config.yaml
model: "autoregressive pixel model"
dataset: "aerial photos of the United States (SatlasPretrain)"
train_examples: 203450
image_size: 16
horizontal_flip: true
levels_per_channel: 6
vocab_size: 217
arch: "transformer_decoder"
width: 320
layers: 6
norm: "layernorm_no_bias"
norm_position: "pre"
hidden_act: "gelu_tanh"
mlp_ratio: 3
head_dim: 16
fused_qkv: true
bias: "all"
qk_norm: false
layer_scale_init: 0.1
parallel_block: false
inner_norm: false
positions: "sincos"
tie_word_embeddings: true
init: "torch_default"
residual_init: "zero_last"
optimizer: "muon"
muon_scale: "original"
learning_rate: 0.04
momentum: 0.9
nesterov: false
orthogonalizer: "newton_schulz_5"
adamw_lr_other_params: 0.0024
max_steps: 17100
batch_size: 128
epochs: 10.8
lr_schedule: "cosine"
final_lr_fraction: 0.1
warmup_steps: 3420
weight_decay: 0.003
adamw_weight_decay_other_params: 0
Rows from block 2 of a small autoregressive pixel model, named by matrix and row number. Rows with one number belong to one neuron. Each number is 200 + 30 x the weight over its row's rms, rounded and kept within 0 to 999. All counts start at 0.
Before each neuron's rows are labels from the 100 images, of 14976, where the neuron reaches its highest value: "strongest on" is what is common among them. Only what is clearly more common there than usual is listed. The data: aerial photos of the United States (SatlasPretrain). In brackets: how many of the 100.
# fc1: MLP up (model.blocks.2.mlp.fc1.weight, 960x320), inputs 0-63
# fc2: MLP down (model.blocks.2.mlp.fc2.weight, 320x960, transposed), outputs 0-63

strongest on: building (71)
fc1.622,266,223,167,219,196,153,221,222,204,222,220,176,245,239,177,208,172,121,263,186,130,140,208,230,202,193,203,207,201,214,201,200,224,216,237,166,221,216,198,187,245,239,184,221,204,223,203,159,249,158,200,186,216,181,177,198,221,197,213,172,202,206,208,199
fc2.622,162,251,182,164,242,214,166,202,233,224,215,226,188,154,215,272,198,243,175,219,201,190,153,132,203,239,168,173,209,189,216,181,140,223,229,200,248,188,199,175,202,200,171,166,206,183,214,194,154,167,169,176,249,190,190,187,153,214,171,215,255,188,197,222

strongest on: building (68)
fc1.327,151,192,218,205,202,167,213,189,197,185,219,183,155,217,159,233,238,242,215,253,228,237,135,169,172,176,234,218,178,174,231,206,219,182,199,178,180,270,181,229,171,237,216,205,152,202,214,192,199,179,234,240,243,188,207,253,221,198,273,175,197,230,247,205
fc2.327,223,242,215,178,201,200,160,191,202,166,186,243,228,191,266,182,168,172,188,217,187,160,249,200,198,221,154,194,239,210,240,230,208,154,264,174,208,224,241,174,196,181,171,221,156,183,173,251,155,243,229,169,160,204,193,158,212,185,149,191,118,180,184,168

strongest on: building (90)
fc1.227,170,148,172,181,248,201,138,212,222,236,187,185,202,245,181,179,226,189,188,220,180,178,237,202,211,292,212,203,190,175,188,237,226,184,215,165,179,225,184,183,187,180,234,178,197,242,214,202,228,225,222,196,252,215,155,210,187,225,224,205,251,183,174,197
fc2.227,187,229,204,166,172,224,248,182,191,275,189,188,217,194,204,237,206,169,190,171,219,194,162,254,169,184,162,218,205,197,182,144,197,191,182,198,215,207,148,161,172,282,181,219,214,196,163,225,178,214,200,173,177,206,173,212,201,232,205,201,165,200,218,185

strongest on: building (71)
fc1.68,215,258,192,245,174,192,142,236,173,201,227,153,246,210,226,225,207,220,257,214,239,247,241,221,190,190,188,173,173,217,168,196,228,221,175,199,169,223,231,216,176,219,201,177,212,169,192,208,186,221,243,199,210,154,256,222,223,206,231,186,261,110,200,207
fc2.68,223,198,156,124,148,214,258,193,213,200,208,207,158,178,182,200,210,221,155,199,155,185,265,201,161,167,198,220,240,221,202,183,188,184,241,195,130,211,185,239,191,199,192,237,207,220,202,215,194,176,220,229,234,185,151,150,217,193,158,171,194,228,201,182

strongest on: crop field (25)
fc1.39,229,213,182,218,203,196,211,216,213,195,162,227,208,228,217,252,250,266,185,194,182,203,219,165,197,258,229,208,188,184,177,224,171,217,203,251,193,196,186,162,201,174,201,201,185,197,204,208,220,188,188,145,149,201,194,194,221,133,187,226,159,178,206,182
fc2.39,163,192,233,179,197,186,224,139,218,154,174,164,193,174,185,175,185,171,211,192,169,153,211,172,204,194,165,228,269,177,227,145,224,212,176,211,178,251,196,194,147,202,207,152,249,174,174,228,167,206,186,193,244,183,186,231,171,230,203,199,221,239,237,192

strongest on: building (76)
fc1.764,225,150,188,210,131,197,191,145,227,176,226,211,200,198,220,215,177,228,144,215,181,283,217,165,206,173,194,182,167,182,184,192,276,204,202,165,196,173,149,182,250,243,207,175,235,214,161,228,212,238,208,208,178,188,200,201,231,210,211,182,216,200,168,159
fc2.764,196,260,204,265,161,200,182,276,221,250,215,197,180,208,175,163,207,201,185,246,209,214,169,201,194,179,196,205,242,237,172,152,164,172,176,152,209,240,195,168,115,169,156,244,153,167,168,197,175,145,202,214,205,207,245,197,232,195,204,188,169,199,235,187

strongest on: crop field (28)
fc1.108,221,217,161,185,202,226,178,215,204,231,171,209,235,163,204,198,251,192,227,168,198,241,186,217,232,236,188,201,178,169,221,209,175,166,189,229,229,265,169,161,181,140,176,175,213,217,207,189,156,231,217,180,185,119,236,211,229,233,232,156,185,183,216,207
fc2.108,150,156,136,174,185,227,158,202,194,212,168,177,245,254,241,208,216,227,215,237,223,238,173,219,206,241,206,206,230,166,244,209,176,238,221,204,208,182,214,262,181,228,251,209,247,211,151,177,216,138,173,235,184,170,181,193,200,191,184,172,175,205,177,189

strongest on: building (71)
fc1.347,190,181,192,230,231,181,209,181,212,170,245,251,224,244,250,178,186,222,207,209,201,204,228,180,246,271,157,219,210,225,178,187,224,230,242,234,165,220,244,163,173,229,223,178,139,226,195,184,195,188,171,247,203,183,184,218,164,205,222,191,214,203,143,214
fc2.347,174,204,229,155,215,190,219,223,160,230,170,181,240,218,188,231,203,220,226,207,206,176,158,213,236,249,204,166,124,195,171,232,203,195,225,186,286,210,131,225,209,208,152,171,220,164,176,214,216,223,179,214,193,212,187,178,224,224,218,172,221,219,232,197

strongest on: crop field (34)
fc1.144,169,174,207,204,149,227,174,258,192,190,228,165,234,309,187,185,206,245,261,229,193,256,174,194,218,255,223,203,214,188,170,162,204,207,192,203,211,189,200,224,169,177,179,236,208,234,199,204,160,167,250,183,179,165,188,243,240,151,211,207,191,172,225,176
fc2.144,189,189,198,163,195,170,150,186,207,163,232,193,196,153,174,163,211,189,225,190,211,197,167,170,191,226,190,180,136,197,240,178,230,214,201,178,217,205,244,187,211,178,244,203,170,206,177,170,132,215,217,232,122,165,184,209,193,296,188,154,245,187,208,188

strongest on: building (70)
fc1.379,181,125,220,200,226,182,152,254,137,265,242,202,216,218,232,133,201,157,187,211,251,243,169,216,248,174,185,231,194,210,247,191,271,183,217,154,159,157,190,201,200,238,183,257,199,187,205,192,177,143,222,246,151,169,210,219,211,211,215,196,208,194,196,174
fc2.379,218,174,237,187,187,195,163,187,160,256,225,196,229,213,136,205,192,226,191,179,227,145,186,228,222,240,226,178,258,162,157,206,170,212,172,194,160,193,174,150,214,200,262,200,171,211,174,211,184,185,217,229,201,173,165,198,201,153,213,234,250,179,188,197

strongest on: building (70)
fc1.167,198,202,173,260,243,240,231,148,169,189,158,198,203,203,245,199,168,194,184,204,207,198,222,194,160,206,212,175,269,180,177,222,194,129,249,240,216,245,198,193,219,168,163,208,223,168,187,132,179,140,165,267,202,208,200,198,196,205,215,147,194,219,187,176
fc2.167,180,198,236,155,214,238,219,248,193,200,259,171,192,202,153,214,172,178,223,238,223,217,225,196,235,207,229,204,162,164,206,177,260,296,198,245,228,235,165,226,161,215,204,161,206,195,185,252,201,215,147,194,158,205,209,202,180,209,181,232,209,183,184,206

strongest on: building (92)
fc1.222,190,244,244,254,233,220,206,209,248,192,216,241,177,245,225,203,223,195,163,166,162,184,201,191,169,201,223,161,252,209,206,205,177,169,203,184,153,239,237,186,194,220,170,172,157,220,185,207,217,239,173,177,166,216,206,231,239,256,167,204,172,195,247,182
fc2.222,222,210,206,202,178,174,222,150,172,220,185,148,224,215,132,178,167,198,233,195,203,171,241,247,254,233,200,204,166,190,232,230,196,218,246,208,175,206,216,165,184,166,260,190,143,191,224,238,190,179,183,153,203,186,208,188,148,211,218,195,158,244,227,187

strongest on: building (90)
fc1.434,240,168,204,209,235,259,239,156,216,225,237,215,169,225,203,237,210,173,243,164,183,213,165,193,212,186,136,204,228,173,219,173,175,230,211,196,171,212,176,249,163,190,170,224,233,199,157,266,242,166,233,148,148,181,197,169,230,202,216,196,232,183,206,177
fc2.434,185,253,178,245,218,205,203,217,207,165,236,191,208,158,178,216,172,172,224,190,156,200,187,237,111,181,150,159,182,219,178,169,215,202,220,165,213,194,186,182,205,182,198,170,160,218,184,145,216,212,199,176,222,259,205,204,198,183,227,241,222,162,243,188

strongest on: building (83)
fc1.339,187,186,217,201,213,169,156,155,233,232,228,175,173,241,224,193,222,209,219,197,226,191,204,219,250,161,199,215,170,201,200,258,171,152,206,221,196,225,195,161,182,145,244,170,256,232,197,157,218,171,205,192,260,210,214,215,173,218,233,199,164,211,176,142
fc2.339,176,240,221,190,172,252,215,191,195,171,193,179,234,181,187,188,190,180,185,176,239,224,216,213,185,223,183,205,230,210,229,203,198,236,213,196,243,211,195,199,210,231,151,245,172,221,243,215,278,222,196,187,231,216,154,209,217,175,196,181,162,229,231,276

strongest on: building (96)
fc1.598,208,175,209,180,204,190,167,189,175,211,227,178,198,241,228,150,207,210,200,247,198,157,172,178,142,215,169,186,242,190,191,202,220,212,213,143,204,200,197,183,226,232,119,220,165,190,167,222,235,232,208,203,231,180,223,207,229,209,211,194,185,211,219,221
fc2.598,170,201,159,207,204,194,228,171,203,215,201,234,179,209,228,184,164,154,179,189,124,162,198,155,174,154,170,168,175,157,229,145,181,212,165,220,180,215,190,230,207,187,196,153,191,157,159,253,204,179,208,187,189,244,264,186,181,247,188,187,219,182,193,175

strongest on: building (79)
fc1.558,255,182,193,210,180,190,179,199,253,147,180,172,218,232,213,167,216,184,196,257,202,190,217,218,226,224,172,200,209,202,195,228,232,221,229,212,234,209,187,165,255,214,200,173,160,211,301,186,213,218,213,189,202,182,153,151,162,262,204,228,243,180,251,174
fc2.558,188,196,191,200,180,165,190,221,164,235,175,210,171,193,176,271,180,206,220,187,151,220,225,161,216,197,215,146,212,212,214,121,177,201,180,198,163,208,166,123,151,210,204,193,169,224,164,186,223,159,213,243,177,167,179,284,196,204,182,201,177,184,215,239

strongest on: building (73)
fc1.492,207,207,245,175,213,155,193,132,185,212,194,161,227,245,175,221,182,207,194,210,171,190,205,213,199,186,247,160,208,204,199,237,223,169,159,156,246,172,204,181,176,221,232,185,178,193,221,193,226,207,183,192,234,192,147,270,198,273,160,212,194,207,213,225
fc2.492,204,168,196,166,205,219,186,229,160,165,234,222,206,150,232,199,187,192,218,187,210,149,226,193,146,159,242,189,181,233,212,204,206,199,200,225,199,178,173,154,201,206,203,174,195,237,96,206,163,204,166,253,215,231,221,171,192,159,182,228,247,199,156,194

strongest on: crop field (31)
fc1.262,160,206,229,226,224,235,181,176,203,165,217,194,187,163,179,188,188,173,256,165,190,209,209,185,197,206,206,239,201,200,205,202,211,214,227,173,137,210,208,150,166,193,206,156,224,215,158,172,184,208,207,212,146,203,184,181,193,199,193,201,196,206,220,188
fc2.262,189,223,183,229,200,164,197,187,171,189,212,151,218,177,243,221,168,218,192,217,238,182,223,208,264,218,148,194,238,205,249,223,238,209,182,210,197,190,237,195,148,233,236,162,212,170,221,204,203,177,170,208,194,251,174,158,199,234,212,221,201,199,195,186

strongest on: crop field (38)
fc1.124,228,148,213,207,201,202,199,182,212,209,211,218,251,267,185,203,183,249,241,172,221,171,201,213,230,170,214,174,160,215,167,178,231,197,195,245,205,263,238,255,172,173,161,195,237,223,183,189,211,159,228,220,211,154,232,188,199,181,220,219,191,168,178,177
fc2.124,208,201,233,201,173,204,156,250,189,183,229,192,257,248,173,187,211,210,196,149,216,198,165,196,232,224,205,171,241,147,240,203,190,225,201,234,169,200,277,209,178,183,209,191,227,232,188,226,235,165,184,217,215,240,177,206,212,223,243,129,174,170,215,198

strongest on: building (93)
fc1.139,249,208,217,156,232,224,196,146,193,242,229,156,240,229,175,178,210,190,185,228,189,152,153,218,175,202,217,208,183,207,254,217,226,158,215,143,209,259,244,183,163,223,168,215,179,248,182,241,266,193,236,206,223,189,222,207,150,253,199,263,229,185,137,191
fc2.139,242,208,171,170,212,201,227,193,208,214,216,195,212,169,199,228,208,195,201,192,206,195,139,241,162,174,181,183,212,212,249,161,206,245,201,191,225,252,117,239,207,244,192,188,246,188,192,196,190,154,216,210,126,197,166,241,192,235,177,185,193,196,211,172

strongest on: building (68)
fc1.473,188,218,247,186,213,204,174,183,224,206,235,140,203,177,220,192,198,208,159,176,230,173,234,200,232,142,216,181,182,205,190,202,203,164,163,194,158,212,132,170,249,182,247,218,231,259,233,181,181,249,216,230,229,183,193,169,206,216,240,204,193,199,204,203
fc2.473,204,198,170,190,177,173,188,188,203,223,208,143,182,182,246,155,218,259,169,206,160,175,234,219,183,184,161,168,179,190,220,157,179,212,196,210,189,200,196,206,223,255,193,226,180,196,235,229,174,227,258,165,196,230,219,188,229,128,167,182,247,217,207,225

strongest on: crop field (27)
fc1.594,222,270,252,211,164,183,247,138,263,225,196,185,211,187,245,219,172,194,170,155,252,220,243,207,174,136,244,210,154,183,189,214,204,198,163,180,199,219,163,169,193,168,200,179,209,205,162,182,152,196,231,188,187,185,192,210,189,198,193,175,168,225,228,204
fc2.594,144,211,173,174,168,208,199,250,147,173,237,203,182,193,176,185,127,170,210,219,213,178,149,211,190,199,180,174,222,220,226,150,200,208,242,178,188,203,222,218,203,222,170,251,211,173,230,246,179,261,174,211,202,182,205,195,199,252,169,240,166,182,220,155

strongest on: building (69)
fc1.661,199,198,192,178,232,223,234,179,191,279,170,204,219,198,232,186,210,186,171,214,208,242,235,232,272,193,208,252,238,210,177,162,111,218,194,201,196,223,245,188,199,191,175,194,188,192,214,215,190,211,183,229,210,226,164,189,233,173,230,193,152,210,200,198
fc2.661,160,167,203,183,197,184,155,201,206,206,172,194,207,168,153,182,151,183,175,220,225,134,165,151,182,204,205,204,196,195,228,235,175,162,196,141,189,215,128,200,216,247,165,163,165,202,250,165,225,194,225,231,197,139,231,204,159,201,122,205,232,199,201,206

strongest on: building (76)
fc1.126,192,198,213,188,192,217,216,204,251,224,218,192,208,260,125,217,174,191,247,214,187,185,218,189,189,167,221,232,221,170,217,169,244,195,228,167,206,225,198,193,238,201,158,198,176,212,206,191,226,230,187,183,201,208,154,218,191,170,190,221,150,229,163,220
fc2.126,211,197,226,209,241,215,248,231,202,231,167,205,213,219,209,186,245,235,204,229,241,200,182,168,200,204,170,160,211,161,183,182,184,144,200,229,221,175,203,211,184,187,183,175,240,208,219,193,247,159,205,235,240,181,159,212,177,234,181,154,207,142,160,155

strongest on: building (81)
fc1.351,203,159,184,202,232,184,210,201,211,213,201,199,184,264,150,163,211,252,206,228,222,238,191,239,168,230,211,196,182,192,202,223,217,209,226,177,207,210,189,173,196,196,237,197,180,218,211,154,212,171,208,182,254,215,217,163,233,259,171,231,179,205,192,226
fc2.351,196,213,186,189,228,218,169,174,183,223,197,210,208,244,223,195,152,158,209,217,206,201,218,152,162,195,177,188,237,203,157,198,167,175,204,236,182,226,241,177,178,155,235,207,203,177,248,227,264,262,217,183,182,188,188,204,199,151,214,212,209,193,174,130

strongest on: building (71)
fc1.306,244,153,156,157,218,198,213,202,240,189,208,193,205,179,173,166,168,240,215,273,226,188,216,215,238,178,199,175,182,189,188,208,220,243,196,165,221,153,214,179,188,190,220,211,159,185,183,192,242,218,198,180,209,186,241,236,234,211,170,190,164,194,197,202
fc2.306,191,182,202,274,219,218,238,182,206,195,217,239,155,228,193,180,216,174,193,168,126,228,147,216,168,162,204,209,185,197,145,181,206,214,176,178,186,198,150,143,201,211,206,233,226,227,180,175,241,154,157,187,243,226,198,214,244,183,238,254,207,208,152,177

strongest on: building (73)
fc1.268,127,190,150,208,204,168,200,162,158,225,217,173,192,170,232,214,126,217,224,237,193,233,182,216,220,158,178,205,202,128,215,193,157,204,221,174,256,253,302,210,198,162,165,195,205,182,161,261,161,229,205,224,224,212,225,243,184,190,229,200,212,214,272,206
fc2.268,244,209,196,208,170,220,222,203,261,164,219,201,207,216,156,175,200,204,194,194,202,155,191,225,152,157,182,200,266,222,188,245,215,188,184,227,149,185,135,161,210,193,174,200,204,206,229,178,218,207,247,196,197,197,180,143,230,170,174,230,155,216,175,173

strongest on: crop field (36)
fc1.28,174,185,164,203,187,215,187,184,199,186,200,196,236,191,164,229,195,195,206,180,189,188,213,197,163,185,233,216,221,192,140,193,209,265,250,200,185,171,227,226,187,191,126,185,190,223,182,258,193,207,208,188,196,158,187,162,192,199,223,188,189,217,248,219
fc2.28,200,198,204,193,233,211,190,218,263,165,217,184,192,173,200,148,212,223,226,218,194,194,231,235,196,207,270,213,222,159,184,197,198,193,186,225,234,246,144,157,194,203,229,219,200,187,250,172,151,195,169,218,192,219,213,181,207,232,211,199,224,178,221,176

strongest on: crop field (26)
fc1.119,234,235,232,163,167,185,186,190,238,185,254,181,218,177,247,188,149,226,269,152,196,177,151,129,210,225,195,226,204,251,192,137,191,209,171,226,203,195,213,182,184,123,171,263,254,229,230,179,209,252,222,160,150,205,208,190,225,190,167,189,184,147,195,230
fc2.119,186,202,208,214,171,214,206,200,210,208,229,171,206,218,211,233,186,272,221,213,154,200,223,229,185,184,204,174,232,229,236,182,206,212,202,191,204,190,172,209,199,209,235,193,233,179,208,235,201,170,185,224,137,233,188,206,187,184,216,244,148,203,232,220

strongest on: building (67)
fc1.405,175,204,229,163,253,184,158,236,161,208,168,193,208,250,124,246,167,189,150,185,180,182,209,164,236,203,262,197,186,248,205,207,204,204,260,224,248,184,207,191,171,210,210,218,207,227,239,201,259,195,192,217,186,186,208,196,205,243,218,156,223,228,184,191
fc2.405,186,206,177,221,171,251,219,159,161,202,179,198,173,167,224,124,274,219,256,196,170,210,245,192,201,232,224,221,219,182,167,189,245,193,182,147,231,181,202,227,186,151,214,238,189,187,196,198,175,161,236,167,197,174,210,232,234,200,209,201,152,134,206,166

strongest on: building (72)
fc1.711,232,161,154,185,215,199,186,273,165,247,243,241,173,129,249,213,167,178,207,228,204,189,138,234,197,180,238,192,194,214,174,237,140,181,258,220,226,227,228,190,210,211,243,202,186,211,198,218,214,166,204,205,205,185,260,187,192,177,205,166,193,212,226,207
fc2.711,135,147,213,230,212,213,191,173,161,233,151,190,240,182,148,220,247,204,201,122,220,194,238,217,193,211,129,239,205,185,211,151,161,211,199,163,233,194,210,243,193,196,203,225,177,181,219,225,195,204,182,223,187,182,153,232,164,170,191,189,179,151,175,166

strongest on: building (71)
fc1.26,143,225,239,184,187,191,216,181,226,232,194,201,214,271,153,237,197,176,199,203,128,172,136,212,215,219,154,208,185,211,201,228,206,170,229,175,217,217,197,201,266,191,199,159,194,241,174,237,203,152,185,195,228,191,225,212,238,182,199,187,219,239,168,204
fc2.26,199,196,187,214,191,237,255,195,206,175,231,255,197,205,202,167,194,220,198,226,183,208,200,245,229,203,177,215,194,224,175,182,214,204,185,204,174,156,184,161,124,217,200,171,183,222,194,223,205,216,235,260,178,248,157,154,197,202,187,241,201,141,219,155