config.toml
layers = 6
norm_position = "pre"
head_dim = 16
bias = "all"
residual_init = "zero_last"
muon_scale = "original"
lr = 0.04
lr_schedule = "cosine"
warmup_steps = 3420
weight_decay = 0.003
adamw_weight_decay_other_params = 0
Rows from block 2 of a small autoregressive pixel model, named by matrix and row number. Rows with one number belong to one neuron. Each number is 50 + 15 x the weight over its row's rms, rounded and kept within 0 to 99. All counts start at 0.
After each neuron's rows are labels from the 100 images, of 14976, where the neuron reaches its highest value: "responds to" is what is common among them. Only what is clearly more common there than usual is listed. The data: aerial photos of the United States (SatlasPretrain).
# fc1: MLP up (model.blocks.2.mlp.fc1.weight, 960x320), inputs 192-255
# fc2: MLP down (model.blocks.2.mlp.fc2.weight, 320x960, transposed), outputs 192-255

fc1.494:61 48 60 50 49 51 55 48 59 42 53 38 37 56 47 67 46 19 62 58 54 57 82 47 37 66 73 44 29 64 31 55 39 46 36 60 71 43 81 61 41 45 74 68 43 34 50 52 28 60 42 51 23 72 34 06 58 66 47 72 31 73 53 50
fc2.494:34 19 56 52 79 76 39 35 46 74 47 81 41 56 32 40 61 24 68 45 38 56 33 45 60 67 51 47 43 37 36 84 56 45 50 18 55 72 61 52 66 64 57 51 60 72 52 62 73 54 59 38 53 53 36 42 39 60 28 65 58 54 35 51
responds to: building

fc1.124:15 18 54 63 49 51 52 51 36 65 59 61 32 44 79 64 36 60 75 47 49 48 40 62 34 78 51 56 23 46 57 54 49 62 70 55 65 73 11 58 59 60 53 71 37 51 58 63 25 39 54 75 45 49 50 25 61 85 26 39 50 70 33 26
fc2.124:62 39 71 63 54 73 92 62 53 45 29 53 60 68 58 45 56 54 66 59 96 50 50 56 57 53 66 45 40 21 39 35 46 46 35 79 35 26 57 46 81 42 59 44 39 41 56 75 40 34 43 20 60 57 46 40 57 53 15 63 60 67 61 37
responds to: crop field

fc1.130:47 44 64 51 64 42 70 42 77 36 35 57 30 22 54 43 49 68 63 61 26 54 50 35 39 48 39 62 81 68 57 41 55 49 49 22 48 44 45 26 57 46 53 57 36 16 55 69 64 33 62 39 38 54 33 20 59 47 45 59 30 45 29 52
fc2.130:63 36 41 54 68 40 56 69 37 70 49 09 62 59 32 56 24 37 46 35 60 47 39 84 47 25 37 42 37 34 72 63 53 61 42 62 62 23 35 32 46 59 67 73 51 50 54 25 73 37 60 30 40 65 74 39 47 60 64 31 90 67 61 59
responds to: building

fc1.108:56 56 40 48 53 55 77 44 51 54 65 56 57 69 66 75 33 88 65 60 83 50 33 52 36 50 15 49 44 20 66 58 80 50 46 37 57 49 71 47 40 47 59 53 19 59 56 45 53 53 50 77 64 57 41 51 16 37 37 27 41 76 43 30
fc2.108:43 49 60 25 56 83 65 63 54 48 48 48 39 81 57 59 42 71 50 71 72 55 61 47 62 76 27 34 34 45 69 36 52 87 52 52 69 58 50 82 50 37 44 27 35 63 48 38 39 51 52 42 46 55 39 56 07 49 46 57 60 88 54 57
responds to: crop field

fc1.28:48 38 62 65 56 76 65 50 66 29 47 46 40 25 57 35 65 26 40 56 31 74 51 51 83 57 45 57 45 30 41 23 63 29 60 68 49 35 55 20 54 64 83 46 23 56 45 43 30 18 55 24 68 69 22 44 49 39 49 58 54 63 55 50
fc2.28:74 63 43 55 43 63 39 37 70 64 56 59 57 61 49 56 00 44 70 21 54 35 34 56 38 36 50 58 50 58 42 50 60 87 48 37 58 59 36 62 32 35 30 39 48 84 42 46 47 71 44 84 37 49 63 52 65 39 50 33 42 35 56 38
responds to: crop field

fc1.420:46 45 66 52 39 83 47 57 70 49 40 51 42 23 55 55 68 26 35 40 67 56 52 53 60 35 44 59 60 20 59 66 55 70 56 50 70 91 57 48 58 52 30 54 45 18 89 36 48 53 40 26 76 61 43 42 51 44 39 39 52 51 32 28
fc2.420:60 68 13 56 50 27 41 48 67 37 20 44 66 55 46 53 47 29 82 68 58 42 67 70 70 67 82 56 49 65 47 48 34 42 49 42 49 40 50 44 53 39 10 75 54 68 59 68 42 57 64 59 45 50 62 63 68 54 65 49 33 65 64 68
responds to: building

fc1.594:67 47 65 54 38 54 60 52 48 53 41 87 59 32 43 55 45 61 72 46 51 38 39 40 63 62 43 61 55 59 69 17 55 41 65 22 45 75 21 80 70 67 50 68 39 59 39 61 62 40 54 35 29 56 66 82 79 59 28 39 13 50 38 36
fc2.594:46 77 50 46 59 43 57 24 45 71 68 43 54 73 42 20 36 67 29 25 59 50 25 46 58 40 48 53 40 46 56 90 39 56 39 65 39 53 58 69 65 57 39 31 38 49 28 49 64 27 43 60 62 21 69 68 22 84 83 48 48 59 33 71
responds to: crop field

fc1.119:78 47 50 74 47 61 70 20 66 37 59 69 55 50 60 53 50 58 35 75 43 47 46 70 61 45 38 57 25 44 50 42 51 44 67 22 37 60 55 54 44 61 34 45 24 34 50 55 56 44 56 45 27 31 56 55 54 29 53 67 59 75 45 41
fc2.119:63 23 57 58 29 59 34 51 50 73 61 55 56 44 51 18 24 38 33 85 47 47 64 80 49 61 76 70 55 32 64 68 61 53 54 35 52 36 54 60 42 59 60 57 48 78 42 53 59 22 36 58 61 45 33 53 38 37 72 43 68 39 31 49
responds to: crop field

fc1.327:73 41 57 44 58 61 46 30 58 57 61 29 42 21 59 67 31 52 57 36 37 37 13 48 63 54 56 49 30 72 57 30 32 63 52 23 43 47 20 42 47 91 63 71 43 66 73 52 62 67 40 41 59 34 35 45 74 64 34 49 47 37 64 67
fc2.327:33 34 66 59 40 25 38 48 45 53 47 61 49 35 70 16 59 75 53 74 52 37 50 46 58 54 57 52 66 57 70 48 53 31 53 42 64 36 47 45 84 29 35 66 41 37 41 37 46 46 77 26 79 64 50 24 54 31 66 24 50 65 37 47
responds to: building

fc1.262:35 51 63 66 47 63 66 35 65 34 43 83 53 46 52 53 67 63 54 62 66 65 30 35 31 29 45 44 65 46 44 27 62 52 63 61 37 30 55 43 70 70 53 60 56 28 22 77 50 13 75 52 73 22 28 56 68 62 30 36 76 68 50 21
fc2.262:69 30 29 51 33 74 42 53 51 57 47 36 48 90 37 58 26 56 55 62 30 38 60 65 65 60 32 68 63 31 38 48 49 60 28 47 60 59 37 45 31 45 71 43 75 82 40 48 58 73 36 53 49 31 38 39 50 52 59 35 61 42 30 56
responds to: crop field

fc1.144:33 36 43 58 52 39 56 67 49 55 56 72 32 37 26 31 44 41 46 33 68 51 36 44 88 55 43 33 46 43 75 25 48 52 33 75 48 82 64 43 70 67 38 70 39 29 46 68 56 49 65 44 29 27 40 24 36 54 62 61 46 38 67 46
fc2.144:67 37 54 62 39 35 45 56 60 54 60 34 48 60 62 43 32 46 56 47 54 42 30 79 51 15 50 50 38 27 42 61 41 43 51 71 59 72 68 42 80 51 58 33 62 69 64 40 43 42 47 52 75 66 50 65 58 56 33 62 39 36 46 24
responds to: crop field

fc1.39:36 58 39 61 59 49 43 57 48 64 32 60 49 48 45 53 56 58 48 75 30 47 46 48 52 31 35 76 15 30 65 42 59 56 52 39 51 58 37 55 26 73 19 52 58 28 63 52 61 71 59 63 30 55 47 63 65 78 64 45 45 75 71 47
fc2.39:58 63 68 71 66 58 59 36 43 45 43 61 24 51 39 63 35 58 65 67 48 49 47 62 60 72 72 10 68 32 54 56 40 61 38 34 66 66 59 26 50 54 65 53 56 49 29 47 45 61 33 40 46 25 42 41 59 57 82 60 63 27 24 53
responds to: crop field

fc1.718:43 45 64 26 47 50 34 39 48 32 63 73 60 20 79 64 68 42 46 48 65 59 43 29 34 72 43 49 58 40 65 60 42 42 53 44 28 73 50 40 42 31 19 37 43 58 69 62 42 67 64 39 49 47 56 40 51 58 75 36 40 75 43 54
fc2.718:53 41 58 44 55 31 56 60 23 58 56 25 55 64 63 49 30 52 70 48 29 33 47 41 50 34 34 34 48 43 50 48 43 49 57 16 47 23 43 35 71 68 59 48 44 60 31 61 62 53 47 68 19 50 44 59 44 33 48 42 59 37 83 64
responds to: building